Weights of a small sound classifier: arch quartznet.
Rows from block 9, named by matrix and row number. Rows with one number belong to one channel. Each number is 500 + 25 x the weight over its row's rms, rounded and kept within 0 to 999. All counts start at 0. Numbers have three digits each. After the name is the row's rms in percent of the matrix's.
# convs1: first pointwise conv (model.blocks.9.convs.1.weight, 288x288x1), inputs 0-95
# convs3: second pointwise conv (model.blocks.9.convs.3.weight, 288x288x1, transposed), outputs 0-95
convs1.203 103:506447517545514497483482542476529506486511503496521507482490516487486477488531504516481465501528514528445486505478474522542473502506490529526512504472468522458489504533510509482485469509496531487461498484423464572511485462485512499545504547533514490512463516529506534477499501477486526476
convs1.204 097:512490495479451499444528458499492468510512478470494507505503483546511502539450524564517551497470503495485527457510520516486491490499506537542517557487438480528491494473504487505512511496499501532527509535529496512473529498519488520505496469496483488506490548487531502517435500461485510501
convs1.205 104:511504505522514484497504522487515456494519498468463476498485473531489486506553471471516543493497459491523503474525503482489506527492507492534501478530499524481494507486548478489485525468485460509521483542506464504471527480496485502532490477521522529460536490504499519480507508489504464452
convs1.206 104:517496520541478492523515508523507487508494482468512512511504449534487525469504479552504448506481502512518540447455494507491501494442507524490492503528459501490471467517526489467503477527485495522464477521491514460488539465531492501494514526519464490479536449527534529537533502467512524507
convs1.207 104:522425468510507489483534486529487536506496491510505524475504512497493495534502507493502512511535550517503466528496487503515515471472494543477493501476490468506518511492519519499542528506477514495526492454469517461514549490531474493483499492493491498515486479493553521530483479463482483483
convs1.208 106:489484479509473509499517496496480501486539496534514534462499523483465519532516476468497500529478497477446495489521524503451475500507507526500499481476485505516504498472505544502519518527465540495510493491491491543491510484470448501498505516481531487531495521487457542520486504484554518507
convs1.209 100:538513521481502521538474498474479478507487507533515487502513461488450453491464507525512517495486486548480498557558546437490507519508508463528483512515478507490527498488482521504541463520505470517457584495520450487482506501514481481497539501506517473507497518496524496466506519469510512500
convs1.210 094:475508477495520539495503478548519518482481521466498484484516506517532500474465502474502499490504490544510507542516550460498539531513528479506489564476516486471486544513517484504491510462485510462446480505493468520477459486480526505533497483454541474497503478512496516469490468519508506464
convs1.211 109:488530527509493505533513476479479474478522456504443495482520504545516505536490511516467476492457518487487448490463496513441515459473530493518471493479564508514497549526496487485494517560501515492508481515484511492474520494525518507492517500498555489531502500515476453492455524498495474559
convs1.212 102:485498518524478510509556499506470508513442466452484482494474500522481524513516487483492543531509483501466500552491555519471467468531559478513506483485503492480519442485492507492500501486519532494495532491546502510525458485565478485460501521500489530516456543474502483569455496471523517492
convs1.213 099:458499433483525518426502473511497549475506470552481477487493522529493502484503513491508504529527489481534471491545511515512450503474503482503478472500486492555484492512488503472549465521534518513501504486499525492520506507478440545540512512490502524523506511507503433480512544447523524479
convs1.214 103:498518488532527535464494490555541454495480451465499484473505484553483480503530529511543483511522490486529496515549502498466533470477495502483537502534497481501492474465497492495457492494553480532527541466514508517540453554547514545524524495508524464506490498497476480478513459523465526512
convs1.215 095:505459475496500567553476522517501499499506495501445531476486520527505496531548490530544467506511493497476499504540492481509501505535548500539519447480487498504480513510456522516463469487493484509495470509504523473533504489476521508510487506497450502458515523539496472508463551509516538530
convs1.216 104:475489519500509513526501508557452472496513535497467522490526452491490505493513472491509499485489490488467453505510487515485508535504511537504518510511483531502501522517525480433520461497520507508505508531514430483483525516512501489500477516510529503493519532492503464477485470531524570504
convs1.217 097:470492463500532509516471540490502520507474533456539509482498499455488527507489505505527512494516473529524513468488477523500476502501487507505534512520452487516521519494495501499500488479513521478500467499478460496533490536494528484479463509530464483499488473505522490472500474476495474471
convs1.218 093:467478524497511518468469491516493483544510481525500510478507482484486501513515491464512510472495467486555456537542499489562485476503482489493481551490511488477517509534486541490520544575515463514498466503515527490493539485523541473462489500476478441458497561468447488506462507505448477507
convs1.219 103:477471499513517489511508483513503456509513511522501498542480479480478502452522474528522480513534448513484537512499508510523482486489563506537484481504565498494549521474488469517502475521475482486468468470485505514511454468529509492526478542493524501460512507477482476522478492550478520522
convs1.220 110:513489523469469515540493491519539495459516483574488525537451551476497490509499490511549481510481546469500445532522482527486510502452462511521503509523499492496517472534462500489547485500463483484548539525537508519461503547502476516479566478471468523476505483519510436503512548465569500502
convs1.221 101:511538509488522518458516568486499496485530519499479505503477491485502479506538513489471530520490516507507513518509518526515475567502515482482483528522454444469509521513533510494540532535568498524508529512488512529528496494497481461502526483526474471535510518478451511506499494511489521524
convs1.222 100:460495537518484507519514509460531482478467548475470552488513521519467490507523537486531501502525542520514522516527504516521507492535489465469483494480507478456492542500454519517521506525508511485513531515550488487483525468505500511493506492514508543519506516480478505498498440489539546507
convs1.223 102:497501502497492467499505555506461539507511508500490520498516459515450451500506499489471504444451519499534569496517513478507514468523523515506567500513494508502486440481473519527499500540486486478475523515512461536469479466511532528526506490517526484467522518514521549495549489472484492489
convs1.224 106:517484521512461528503506482511487492506454535510449504490531465528481520474493495497484511497475516530517536497500471503489472458506496484523504488508512491431554517554539510491497504537520520515476524499520531489462497498506512476506543521520476503504528451497459518519542527513534489511
convs1.225 076:500476498511499520502498501502534486515508524524503495540473521489497490494487510522542478473515558465525514513495489518466471515526500532444462451512517541532500467514521497560493481481464493480508453493517521514476507480495485510509512528496531479432470480444497516496513513477510504549
convs1.226 100:481508465467459492465488498471459519455516500478474514479466447518451536517497460480486476500518458523460460486496494486528444538456491508466541505529475484520525513561497536536517514493488488466517532533460476476487486488525524540511506456450499506470501528521458494505508525474485494476
convs1.227 063:515498498580540517488516533490482482475503480542532468494494528523509507510452507495490516510532508501515537486500515470471527535484536499516501484507525539479549506527505529555512463485515502579524486502457508518525489495498496523475485491525485513484488564497494502499480526517493506501
convs1.228 101:499483499484518518516465526511519507507487530491435486487514479519525552483475513478519491474506437488452482460521517499526523492478503487497495493480486484520494503480524496504484517505543520505499485512489556506517520490524530495533517508495526517525510470513487493545473525505506517478
convs1.229 090:473511495475516464492521493533507516519522479499503500508486517516506515451471502465529529506496490539523526497507483497498544517495491534478495472474484519516497503470494526508514508461493536470491543511482511501528566491518521470465500516421482525498522524417499498508461489495522477481
convs1.230 100:487525503520516512512452464529494475524483501487511452476505507504574534528509490505492526506469483493512474491520491482495511507508481442501503527468579504520506514505525465534485493498487520498515524473494515530494506447498496508508496474528512525484519488548470523501521478471488479540
convs1.231 108:491504452489496503514457509559457492487520521504481487497494496489513529524513488458524494459503509510499507520534502496480490505535463496523510499530511498512534503463479487475471447495458456524468503547507459518510502520482488526484516499518490520472568499507506485503542539515494472494
convs1.232 093:495528510498499469498532466499528474510486470542528525472511504457516491509500502489529530501527439525502536492512520523449515493583541513502537506472477462536516537486528435534521475489483519483533558541522495509469493515550494512534511492490513500520507505539526473489518496496502499491
convs1.233 106:471487530525511472516503537489517507505481495552544494468475498487475477513507494520467503464487460498506467494507536539518478584510519519505492532487482497535488532549463495500532514513535476529518485450505503464457537506488499422495478496513518486524529451487479480514502497493512510514
convs1.234 098:488495525465535508489486522489486517502530489461508493500535514505473505533485494478481475504471466541499508487529477497486518482518507471498486505497503495513465495502479486467488456507500525473492471496456497495499474512532488506521537464500518530488502485498493485471511470511478525523
convs1.235 096:509491501491497485481488519522493499525522531486519500510543508458491456477493505511432491480495468457467518474508505524496530500485485550527472502530437528505460514512538486478466517505525468491476550546476523509491482505504528498527489550472542510494585479462501498500486486487519464515
convs1.236 101:513527504468498542497501460509500465497479510519435504481524490509512513497521467486516452541487469491570459473470516523449522498515527460504428520482541493518490527500522488516496488545469521445523493517524487531461487514501506515470524474560507454507523489465496480486522502496454502512
convs1.237 100:495470484512516501511523504490493471501514470538467515492528475528547467498498493530540465483523472525478510507499494523484543497486488475491475481491491459519520488506469543537486483499507561511502495493488472468471492496508495551502507496498532453517476515508535440499490504499518469515
convs1.238 096:522495467476528458484540466544457494486513493448498542526470483510522503478544471524517541544454507512503474454477467479521504546507487507527483513527509481530508527521524531495512478546500543526525482464513511463523470508476486430499506512489505493496493492547515446497492443487507497492
convs1.239 100:488463434531484445467542514478464513531519479522492464456441551466450453476515494522486509538517543527499528495506517523509473475462456535502488510507463466473455533552506493503487512465473486506507443500536539513499473513461488483504513529500536532519512503506513486500512488534478490514
convs1.240 104:474505487516518487485551494561501512539488502488492493515496558501534494492506525517537474517546518523515492499548470508480493468504478477458474539493495522523485491494487498539501497530540520498501468471484457513531524493492490497520482511481487502489478463507531514491473510451527496455
convs1.241 098:521532513508486485476481484519527479505497494509493542484523503504521501454526487512533482493535497492485503486445474503477497526463514514493508448497531498498555481430475461470493493515487529474512556464458523540496547501470466503508484499455473487480505481498508516513504544542496445521
convs1.242 096:465492482478519452535473496519491536501529468526501508456545465482515524521477486504440564467504497524576489506500442500480474488460520505524544506474491499463534463501527538469509496496534473493514487518510514505494505519490489523515477497488522487521522500507472468543478519541490551501
convs1.243 098:504474504487502531499460486467508524480500513483504511526466472503534495472494503499517494435526490531497513468511501505541529532518526529524482538441495514537489534496486529490516499501477528501470447468510509504536491479504517502490502478508552468463484527516480526481483452506501479473
convs1.244 102:521541471484477508480494532513465502524485480514515497475473533515500502508471520494517539506512496466478476475521505529490455524559471456531492476450551480526490474513552446520429475501493517498460519483510502545497542510505467518505537506518495486488479509428449507459528477490499492473
convs1.245 098:550485545526497546448499492532538508442468494545503508513474492573488506490505490540486491490516508505486529542494496521503497548479458501468474503497503505490523543485524496493500519449451537509472525485511505468475520498514497509463541493506522508517475476491503502518535506514488483467
convs1.246 096:495418482499515479528479449471470521509509507533509511479495511496461499512528412543532499521517535504493504498482526514472493507503480537474511533513502523481499460477486538484500528489503487543489521497500482489494505471498485469487488479495511498466511508523490564541484491446505502450
convs1.247 091:477475489515510554464527451466472511495506497487477508482515485502512472507462521482505511513522505510561510482529517494503460480515459547491497509513521515499486535520485465492505473487518502540467488499529464543527505502447497517535468501520465504553509470521473496462490485520491477490
convs1.248 099:468497514488493496472488536487491548506487470512481485528462493496529503502529529503507522564523482473521489549510499512462530503546506500511528457520497468495451541481518482547444492512539513520463499502489477465512518500557505510519511478455520502542463519500494482518536520499501461535
convs1.249 108:469477475493473482539459477456524472522520469496494521537464512493485493505500489504496469470530457451523512472517487519525503516522515434483507502515520469509473513511489490497465526490482474509469452500527478537501529493514497482517477517513502517498461455539487488527506492529487494476
convs1.250 103:524479496464532487498502522466444491511486468546475514462515498505503476481493526491501545479500481492439509549521443483508544499500531471534483501493533487443466486475495468514498514541516496496487479523517500477520504549484513504526478512499532489497479502538499463519537476530475505492
convs1.251 108:464513474498480500525486483496535509454536566516488464532532518480481476486504501542508498489498514550480532497513479510458498471469489520514510512515487530483508518498522502496466517511506502501479479481519514485454436482485491509459538477485566497505436473486549473462502490493510524516
convs1.252 100:469467550469483476484523491534468522504562503519469466482433537488525516512524478515476486490493473503511464520509496502515517515507516466503487547515489489501472469493521491474542431477449548490496494456495520531485525502522515499515495520505515469485478469491517508512486564492482479485
convs1.253 104:512491506499462491496508481485527528520510527562535530505522481563556492506494514496531486466507512493506499475484487500475547481447530507535490518480487487487467518471477519539504570525518500473510514514474497493474475557494503447499528502442474500440491506513535503506518481483511524540
convs1.254 106:497550471516527498480558490514500482518484511488459556489500546465463483496490456503485597542475499477489492517520515504495487488474529508512532450483499458531516491486498523520520525521535487511522493525487506503503488509510460516513483502505502485509472507535507506531490463487500507522
convs1.255 103:501493478521505541536554521504500483506426506506486506486537547446532506501505536484531495509544503466506538506457506479510466466496429507513492511505544526505487487513487525476498548476491501463472486488516528523516531465449515529504516469516527522534469482482519443485493515460508484504
convs1.256 106:503475501503475501450502499502505488533479461546500522468500545495509485488476465519509537487493546520491520515475516544502486491508560523506481497498549483505522525538462478491535526465490522515544538540485535496498482494492465503495512500512526508477481499532516556454486502570499535524
convs1.257 103:512507486537491546490499538458475468533497472540513414453493507480526521497504514489503525483498519494506511518490480543500513463509505527477515539481524544497507518526512514481503505485466523483473531562509512484521525485544551502491481474479479519460507504461491556464480472502485490504
convs1.258 098:514520526471476455514518534510498493498500519538504581524463536533500476474466503514510487482472523557518536503477534508449480489490530517538502514535462464489474564524498472496563518524505534481485513490494529529467511503471540477528525474536538518497477472516506519511466500471548518466
convs1.259 098:497460510503541507527534461486534508524503470518536497532511498519472468533484500526492469490510470511507462540513502549476518503469533500485498537460510518538495512516516508498448503513533522440482534469518488465459532518513536503502488415503464508499501469517482508512456492513510494559
convs1.260 094:471506482531496495510524489513493454502491513460508476482432520476500479522503513514516492472492492476479530470527512476509515479510476518512523535509547508547458497511457510509491507519488502451510531491481533473529503521491571544525534541492546521496474510491505492492503479500454460483
convs1.261 097:531506496495479531502496534489508493495469465493489535478527475520489524510498485506495499495505502518543551517525558461535450512487530560520451464500547509473461523493478492498482481517491485499468497502497488494492489492482551513485503486522449497538454511505538529503467520522533502497
convs1.262 104:487488520518490542478496529513522527534513533499481541530489477492531507518491496493526490499507471485489542495482455541489501555570491527498519483485487508513473541463512497514522500497535448465489512524530501444463456508441462447551544494510510501492464539505468519492506506494511495467
convs1.263 100:508482562479502487488482516466479502472546481508461515507503544440524548483491493510474531503524532485538473507478489511486527508516517478493480506523571546537498504463552480497505499521553500474534517472507439507541499505489486532531458498467486496518502502510505546507520524521528509519
convs1.264 096:526486512523483506499529516496457534482500546479514494508512465480484516509483477522516504504501517513474475524510522512457468525508471523514496479501492476493525504530489477465491506486477503497501483417477518537456468503437465510512486486542461495504517534488478505546528508497491485509
convs1.265 099:521483459517519504480536500488514430508542466505515493485535515475485516476514499490514505446513496479517477527454539512452529466518457519536507450520486491467485506473479500542454505552491534502509541478519531549544436509524523496501492483525478489479482544493522504512472522478498469528
convs1.266 098:521483464500507489480505495512450480520504585484443538519493530484523476503501526498507477490467519507490463523531505481508529533514498506472513504494549523545541483498484495470524477526508515520507490512471504514501476524505546506474497539493503497491551541466459509513491496516473487480
convs1.267 103:499522543472529511531497498477474481469487476475473492512481504501508542544485526498533494479519504491462533561508437499514525489508545498510504494491476511551485512531514523519496478525481488514471485468571521488507512488489516438496525521519472525507505485469513515515519485451544513519
convs1.268 101:529479518457492503502512448466483501498517517530519501484503508504460524500493513447498478505482444468520481480502533468514515441525487493504470506466439561503527481494537516558460507490485528501487486488483507475502515497507494489539479460498518507538466507503548507465503525540490458459
convs1.269 100:486504524491492489515509463508482508544493454490537491522559470509493474517494474472507490482519532532552472479472503462477466472478548496531544512514479540499499499518506500487488515519506531541519476532498477469536470517496518490444476534503520510507500491518474503510500514507478522504
convs1.270 104:523445528533506525481509507521510501539495465501490504506484523485526480470524499489512523475493501522472521458493497479497487530522458514468482496460507468532474517556540473484504490473471511527512531531461469462506526453507466497521485451509474489487521511480466492500518510462501465483
convs3.203 103:467507475503501510498502532516452473528474488543511499515528541502539515478495535504494494496519476514501479467498505443496477432472506501468489504485482435473562469483530454469440504477506516487507504486496523500546498521466489497513503491488446480483486509508493464512523539503498518481
convs3.204 098:486494476469492513525546509528495481508488471480508493498500486504472520517488569579528501506474511480494515517485538498534474506502504487498538506509478518542460486509465521499469514475481522487460498548489478531503519540528504452518447555516501515497475481479500508485537524499479452536
convs3.205 105:501555489497475487509520524497510512483544559494539495467534524492482497498503488510491501510509464478489521506490530426510464504505505501542509497471503493473501520479518504494506472503513476480465491508519507488472479477473543498490527523498506488467489487468502493448499509460538509485
convs3.206 109:491507477482480479531508535506464512507482527474519495492503521494512534513507526483495512476470499484496447469499537522510488526466531519500452501490543511536468562524502487502478528529502544515447459525533540442485467454500502457533529482532491534494515500532501476559499577501473502473
convs3.207 106:522497521515534465484494540542467498480532518471485497500468476483490503516482494531525481497548512479527484486530495507523504486521453502471502459503557481481533436450512496540470499514499493507519491464482521496521500516504501491512544548496525493470478485501449431506478470496506501487
convs3.208 103:500507506517513493527456518496516498511483498534485496480497502499492503482474533542502452495451516506462497501555555508482475541557469510514529527528575547501507524485517469493505494514500541487474485554428491519502527482451497526500506508497484518521501501478496493524500569475500503516
convs3.209 097:509516539514496484502474502496489485505499518505476496515511461506471497481499512524489501532451449512523525504499503492515492530481509488489521497539509501509504511479530509494459506546547481495478541521557532487481495514487517513504453545491525494485501490550466457540540540469498490504
convs3.210 093:492493501533509492492518512529515518480519483476540506558495466480534520547432464499463501532520500509518515538455481484522499493489434472481532510455514471476495477483518557517472512505541508544518487455502560474483500501551474541511479501500453544553525498448477503490508474492468503462
convs3.211 102:553502527513530494489490507477470485499529507457452497498505516525507460519461506499534498482482501471539511518499509517509529534517491515497495503471503514479514465479452511425520527519510482504493548489492459483464493515537512513469496489478498488509489494489462485493498512487482537539
convs3.212 101:478537520489500481544497490485486494518496479509467501485557568513519513464463473516511472512534497525524512559457535498472517490492498470470506487509522507518451508477481485515520483507536508466514501501501510490490489489479477490465507516503467492494497490470480481506541480469466522516
convs3.213 105:462476457526511518506497490480524499482476422475489502495529506524510495488529485560548532507527453487531461504527513499504511470486543523534466531509518514476502506489509464481485505496495454496501542491541549530569491503502524480430487471492502521457452475481484496508518503529471498486
convs3.214 100:508488503464535461497468524465521504545502484459476499516545473448494460471507513461470486544496491479520484515567498448474489492531467528514492477484472497499444501522503521491496482476460480495528459507475538538510508548479490478508544464492474508485516492504507498509511513490504502516
convs3.215 093:518497486494527502562486449485521539530507477482509504452507519515548493501527481443491498494530524472472554503471495494545440477513497472486461510530507504492500502502461491535514447495470478497495518465505533550500489494471521511500510508511554520500514482481502513461452503507514508493
convs3.216 104:513529484537514519469504513471508491538513517479454494495485509475500527491518484509480549510509506485525506506521524494492499443517463506474521517533490528502493499465537482514498499523501495516521500526549529475482515509482500470516468532527500524481475508529479465509489529482559456475
convs3.217 102:484520505532554544480496513530530458474480499508500491521513500515477499546531520472510466525534504530498538496529476498447471456516517505475494492492520463519473531495491465472542468489463534500502529530493480482458488527519544526468503470488501523522500498485460539438477529509538516472
convs3.218 095:498502469495472521513510508476526495473469521477492516513497526556482492524494475491457519518433549474489486508540469445467517481479495514521497503518491479500521511530476482551509511507497492506493527541485521521538532475494466543511446529500497497522509519525503529491471465515512512485
convs3.219 098:498498501536501534501502511512501472504518496479461490460509488478480502501525512479493483511510476497553538497470568506479506485537497494474532523455542496496470443480517501472519507503507548507500531452565513515499495512494455515510534497512477487500464496502509526499460542483555476515
convs3.220 103:566495476530405485547523517532542511474511506463504494519479488436512538492501527490509538470508489481504511485504529494523484516529504460535490474545528500475517512508491430494424505499480488514522487490487520462499498521496490524518505545524508531513542494514481491489479481505504504461
convs3.221 099:472517530542498468478566483527460506519534488505523493478518486524552493480507491463517512476497491476517477513487497530484515464498505488527529493495518496488477482483561501537537492526501441497458507509531511524504485480505508477547429501549458424478514502516496509488514505484508483503
convs3.222 102:547477462469497539484572503583484484521503525512506498514464494474468495523498538468502475491480475535473524463497529484541513543493511457467498535499466494461487457497518463502476480515487512504504490490495497548524495545504502513481517469475482515523513488505477550477501567473498482499
convs3.223 093:490528509548457502496477474471514521533498524497488507469481472513472502478494477517509484502486475481445497461461489508525482584533483516506521498481479484482478496499529482433491496470506521488523490501527524520483519499488525566486488455503500501521522503464493521556537484467540512471
convs3.224 102:460539517505490511494493503496511514525465457516472501483461537487503478537460514497497485488474477488508498507502520522520491424494483518482465491517485455509481495479500477451580470486521501473480509490508479485511469474479492542486546467489509496516468482534491498475558553528540454501
convs3.225 079:478485523497512531530497499476499508463532512509497484477509547474515477506467508496505505476501543523467484499493481509525512499518479482476545499499483431553423492509496445482531495479438461464480480531520495528472507497493502464496471482504475446509499506483481490496494467500490562502
convs3.226 098:487512539519536497467513483492476523532485511485506498472540506501485486536475489544494483563487496516498515480492484527530525476495506463518492484486517496514385443495508529485524480482452504527497500469470511452517492468504477512493534488545461505509519487482497549481527517508501471484
convs3.227 057:500489516485490492512473523495542515472560507501491489560497540499507492482488514459522471496493500492478484483526462551468446489472514490513499515514525491472478494545522505518496472496519508475419442498494502507486511541516503493526502492520499478541492523527545466556508466508501513486
convs3.228 105:477472516480487507460466504489497515532525530521550503519489496488510503484456491497473495515475492525506511491521521503443486472509495521509529512488463501516452508528487474484506479499523521508501478486551462473502522475478518470498547492469476494473445510493532529475460499505448518551
convs3.229 091:531508496512493515525515497526532477511517541526491493485531499499554460505506529483496512528506512522463494439486492498450525480508556496532526537510487494487475487488466547511509478488506489468505507507524491464475512530504509501486518499496444451474480496465520500533503524491525586478
convs3.230 100:509531458500468521503519467470474543506508482528511510534494517484495511496527482511499493520560486496507487481524509450525476444529488539545475526485493512481546506535527460486499536449483482482518502501524467441523532498470488502469503447491468474507529494503485459492491502494490495487
convs3.231 106:465478487494482509480477500486495512470467527461507511463534488500500526516469496481506498489534500501514538512501527493451518530499455488486509533498534518542513546470498480505481486512477523506430505496506497457500483474491478505488492483496484466555478525518491505499499505483504534517
convs3.232 093:492510507495518491459499508517479530480476490539489503490499512432500485502463473492453537499501493475506538461517539487517535483566514455466523534521491520491521518519490509453486478486470495493531532528556515481494521551490463532529512506478508473492454497481495470474515463467512571489
convs3.233 109:517535531518489519493529433502486497441535502510480501449512507499513493479523500505480514493492511477452517518511506474504499524464538530471493508481549529482512514446479473509525488502480479490534512500503509505521510433526507475451517494531504478488539500509505515467480442486519498512
convs3.234 100:508556457536491494558454515530492518486487492542487500516515466465509513501551455481524524491501484541539517449527538510534493527522509462494482495467435483504451490525495484508505514477434520532454428458473511505498534506521492492463463432477539502529486501501496522511488479508547478529
convs3.235 096:519508473466506500505534493486453484510501472538514489505458510483532467508451472470486482486523545513503467507470508529518525536537532529466525542543501530513520537511522516489484515493486473502481502487497474522456519525511504454470534517537463516498501495468482484523518497539513528466
convs3.236 096:484509545515449449519516527501498461493513470546511501498491507479494488525503505481495499466426483520482485480513500503524499509516477551487491545495499541524463528517514513514469503465502509500467504451484483517526503469517464512445492518452476533497492486545524521515519506472498525443
convs3.237 105:502503482490467512516493481509498511465497488437497492465487499427476528512522546502403476503506490480527554525476492467500524531472503555481493541548460522482472460517501453516482520507486512514510536476484471530480485509534467481512477513478532501509460498521547489493465525522501475494
convs3.238 095:559502469551467481530522494495520521511530515494533500489510527515519502528541494443488508456456476490503484493528530513526456513468476497485446476466519475455436506517509516484518500498462503493534505517490506495482486513492496501542500557513529492488521493503477508517473523527485507489
convs3.239 102:437525529496472490516455493514483502491509460480503503519489540535499537462460493520554514513538533469521482534498486477465506518479534484495503512517498503496517530519535477476481492511490562506520504526536474461520501518529545482521521520531490498493500507516467498505529474456466504498
convs3.240 100:463483500503560531497528527458486536460483524564554496492476521487515475485474496504486503493495471495475514537503521517490497528543486445526504478529493486522538525519511510501507523482505518483508535522489449512499498482494484514446495497466495474454492508476451510495504464499474467464
convs3.241 101:488539513470512554462487510495470493486503515454496500516488465518515519482503516530506463517488481506513505497468492543526483541481475538522459474513511515525527550506486488513491475497493534487517503514475521501503489465500532497553518499521489479490545490492516487473485553566522517512
convs3.242 093:533507534486526454504504478511457536494481485561501507497498534517473522542476540496471455499423551474446513472492503501526468507519529522490486505505485466515518502545510540552512509491521460488507514492498509499510506478489515450515478527476454544518475500513541489503500474492486485553
convs3.243 095:518466492513553504498509524488486496486515501474490509512517500485508522505515458505485522521477548505502544483464496536473484515488485432537524505468509465491529471509461500521488521461496527500458480504534494504476508471530451465512505490491522521518480463487523498466486495481499483546
convs3.244 100:534530506454506470480525504543540487473560491519573502521475513517503490468519493482495470512533446500526468473509504511493511489491524532529483446502506510521504482532496500501444516519486476486478513563501488520521498467503482505513478535530500479515481492498558472528486488483478483504
convs3.245 103:473516471522485519535492474501527475452455539508499501533544495468532547481499529498501536517476495471488491499483482508531486499509496509533499501515493486495494566466528512523486475504503491507481522461460486536517475536520484528507545480489474491475494507479499500467523491514524519523
convs3.246 092:490549487525468548478517522510493490484499512464493499491480478476477525466474499496491504487499485489513533509502528490537512489484500508485529544491479505486470527530524491479501507528541530497479489501505464471545517403475522482447501469534500514519507486517512484521505532500481486484
convs3.247 094:474487522522487471494531495538498513495529489506483498497508536460482529510472454519472543498497522511534489488533485486501476486511497512487542532494483470510474485416514500502503510479502498499525490531511482557491530499495476544516502505506506495478516516464499473469455508524544480507
convs3.248 100:485490505517514503514486504498481513520496468512528504539514491506484519478528486511543509437531518529520474545523507445561489507506541501478500504447436492540513545488542497549456530549510480522512506460522475505464488521515539492508458506508509488485514495523471463459497478453516474533
convs3.249 106:495528522520603498500498528488463497498479539490517511501490486485499477526438492519526475535510454463512542494496498497479487458465527481494556514492541493502495461492489495516516506520462505521450486463463499512495506542499456475512488515531504490517515505512483503497508498482498469473
convs3.250 106:484548510482465494471512540489502508526491516523484498482520466499473513477540524510471469564492508533522514472523456607525458462551536483485519456483489463479466484483501504499508519466517495515490521476513503467479509543486506480465478537500439485464484491512517484491478487489495489536
convs3.251 105:491530487510516481542551511515488502529519476454502502533471518501504466517503500480543483478478497499528474462483500473470497474532497557499506470500518487504534492516506496535469498542497519490520506487450500483462487470452506503478522523511509480503477509537464508484519518526477488547
convs3.252 104:547508499488501486457526495504476519527485511471482511480481468492509470498452461480517488533447446453476520455524523459490505514480522479471486521505508516490512527515485472486528489465575464541509507503497526497489488510489568497470520540525507525485491509520490508506492539513537484496
convs3.253 097:487510527507522517548469506492540504462493454517530505529479490496516510496476495489483548446479481498495485468518536484445458555495483539511510477531455499499490488522538495484532520475518514476510482457488490487517530503515553469544517492510472473485495521527500469460531497473497507472
convs3.254 107:479513566438518505442533515519506496515519501511524508514525516506510509514511473521457536491508521543487472446502472499480495497522531443476503459516469498488474530518498521511504497497496476473488506532498471506484512466553520517451506513482505530522536472518471506518496442517480480508
convs3.255 101:466485506499516517544545496513487504522511491467476502469487523458505522472521519493506497472494494508512551525543530561498504500478449478515503495446527453507477515526510520506545493514498464501505513476551470530500497456488488502486493482511514463478491496510483529508496489507502472436
convs3.256 110:493522501462536523455537538524468499487467502480520497543505516483486467513494520527493468483535487533564489527512523487497495520507483507475528489455525471530534482495502466508490507483492490487465493546532493548520484452529524527496459497526544512510454492497507424505416534491508514509
convs3.257 104:524538520550489468472469481522524510532488471501523495520549488518528482509521515499504514477532549513553464486465493510513513482480486478536540490501487499490432502482482522498533508494482513486455478473497479469508512492480521470535559503505509507488516483498467460479442544471506497499
convs3.258 099:482529499472510484451528515490500490512492529499506491476497468553496479516499528540548463519529508527504468523477531493433518523484515526545576491480458504482470479527510507548498506486475460469545479507519504449496467464472523504549482495536490514494511487477441545510445473514474503516
convs3.259 095:481504487492553496498488486532508497524528499454489512498484551537499509494482499462500495464478480559515509493507504482527472464486476475465500489493477513524535540499515496551497487513512549498474468488456496536513501519525479529496508487503545518498489498519427484516497503529529484500
convs3.260 094:490486491525515497523502456484513512527472515507456488502496517493566516532510511500541467478505506489550495481522543521519469520475471491480458506490485475509541512546516510531497496486535514487470547524491494467535511453528525508479522518495474514469493479489481515494487479491465544472
convs3.261 094:508492531498524502512539495488534494531484492533466506508528507483510506514464498502487520477494451511468512466474486497502498513539454518527548500520504549508520482527512511476511507476477487555524488507526495514516484496507497514520488510502531487497477496536527487491502493488514529484
convs3.262 102:506494535516554467520488497495501499489522466527471510470510477492501525492487458529524499531495532522444471479467506510526523482488482507538487513509466499510549496464524508454507502533518476478465515490518489516472528477530506501535507517487472487471562493463546505429523476448514513492
convs3.263 101:480514495543527531496503531488494493502510493519528506517494486516515471488478524504488522538508501485468492444468440497447466498524495465474476517507436526496411462491553485493541502486518509508517502529487511504514512494471529502440526463506558549499483499491459513425516469484456476504
convs3.264 096:509509513488469492514504491474517525576529474523523509532489523524491453479532476518487543524525510474508519468482463517524532465507533492486486528519488486514481497512485500517495504518508547476494522506486493490497520498480492503477469487511512470554494499486464491537456512467496508488
convs3.265 103:484501490498486509472498509517504472553529541473483505475468486493490547490485485513526501502518538508477437468519506512507509488488507493517477491551515486489468472535542509470529509539484509476457486462499500462485458473526460510478490524481519534512506532484501531498524518519496507480
convs3.266 100:478504484520523485464530503471500525464517532494567503543495521502501505481485505518494507481524525502523496474511502478471463472531518514486483484511454501510468469521495508543494507494553494511534498472445492466508511495552456493446502502492491538454499515520506461531533474481533552531
convs3.267 101:479477494464493520513502510461491482511483458455484505531479509494486495539467510526528478493495506502491481497520489459521481520507518502501537518454535501478490491479493524493495503496483498482520513509566456491505501448471538480532477477519503530481540499518536508525442505551452562490
convs3.268 101:494523528462486487530520511489546489472518540519507490463500521509496508486560516437531520475519502521462532497448492490493488530481479480508513489479497498510481496444471506491494495506507523467513487488511457501492483493491492515492523532482517512487486488473468474536525498460523470504
convs3.269 104:489563487472535501495530491516459514462526508471511497502484508480526489483495568530485516483522454466536505460482482500509540500494474498496539487482527487529477515508490508503507483520514485481489515485496513473486527537502472520538475545486485471447547503539511506468495518528469466523
convs3.270 105:516489492487547438526493493425475502490495507516529508502501515489514525532507494487501526500543483524509497497482497507490513462476509500451521490456499519483504490531490471440468478523487509505532492516516474505518498467491504458572476509493474462503505512470510511464524432507518540509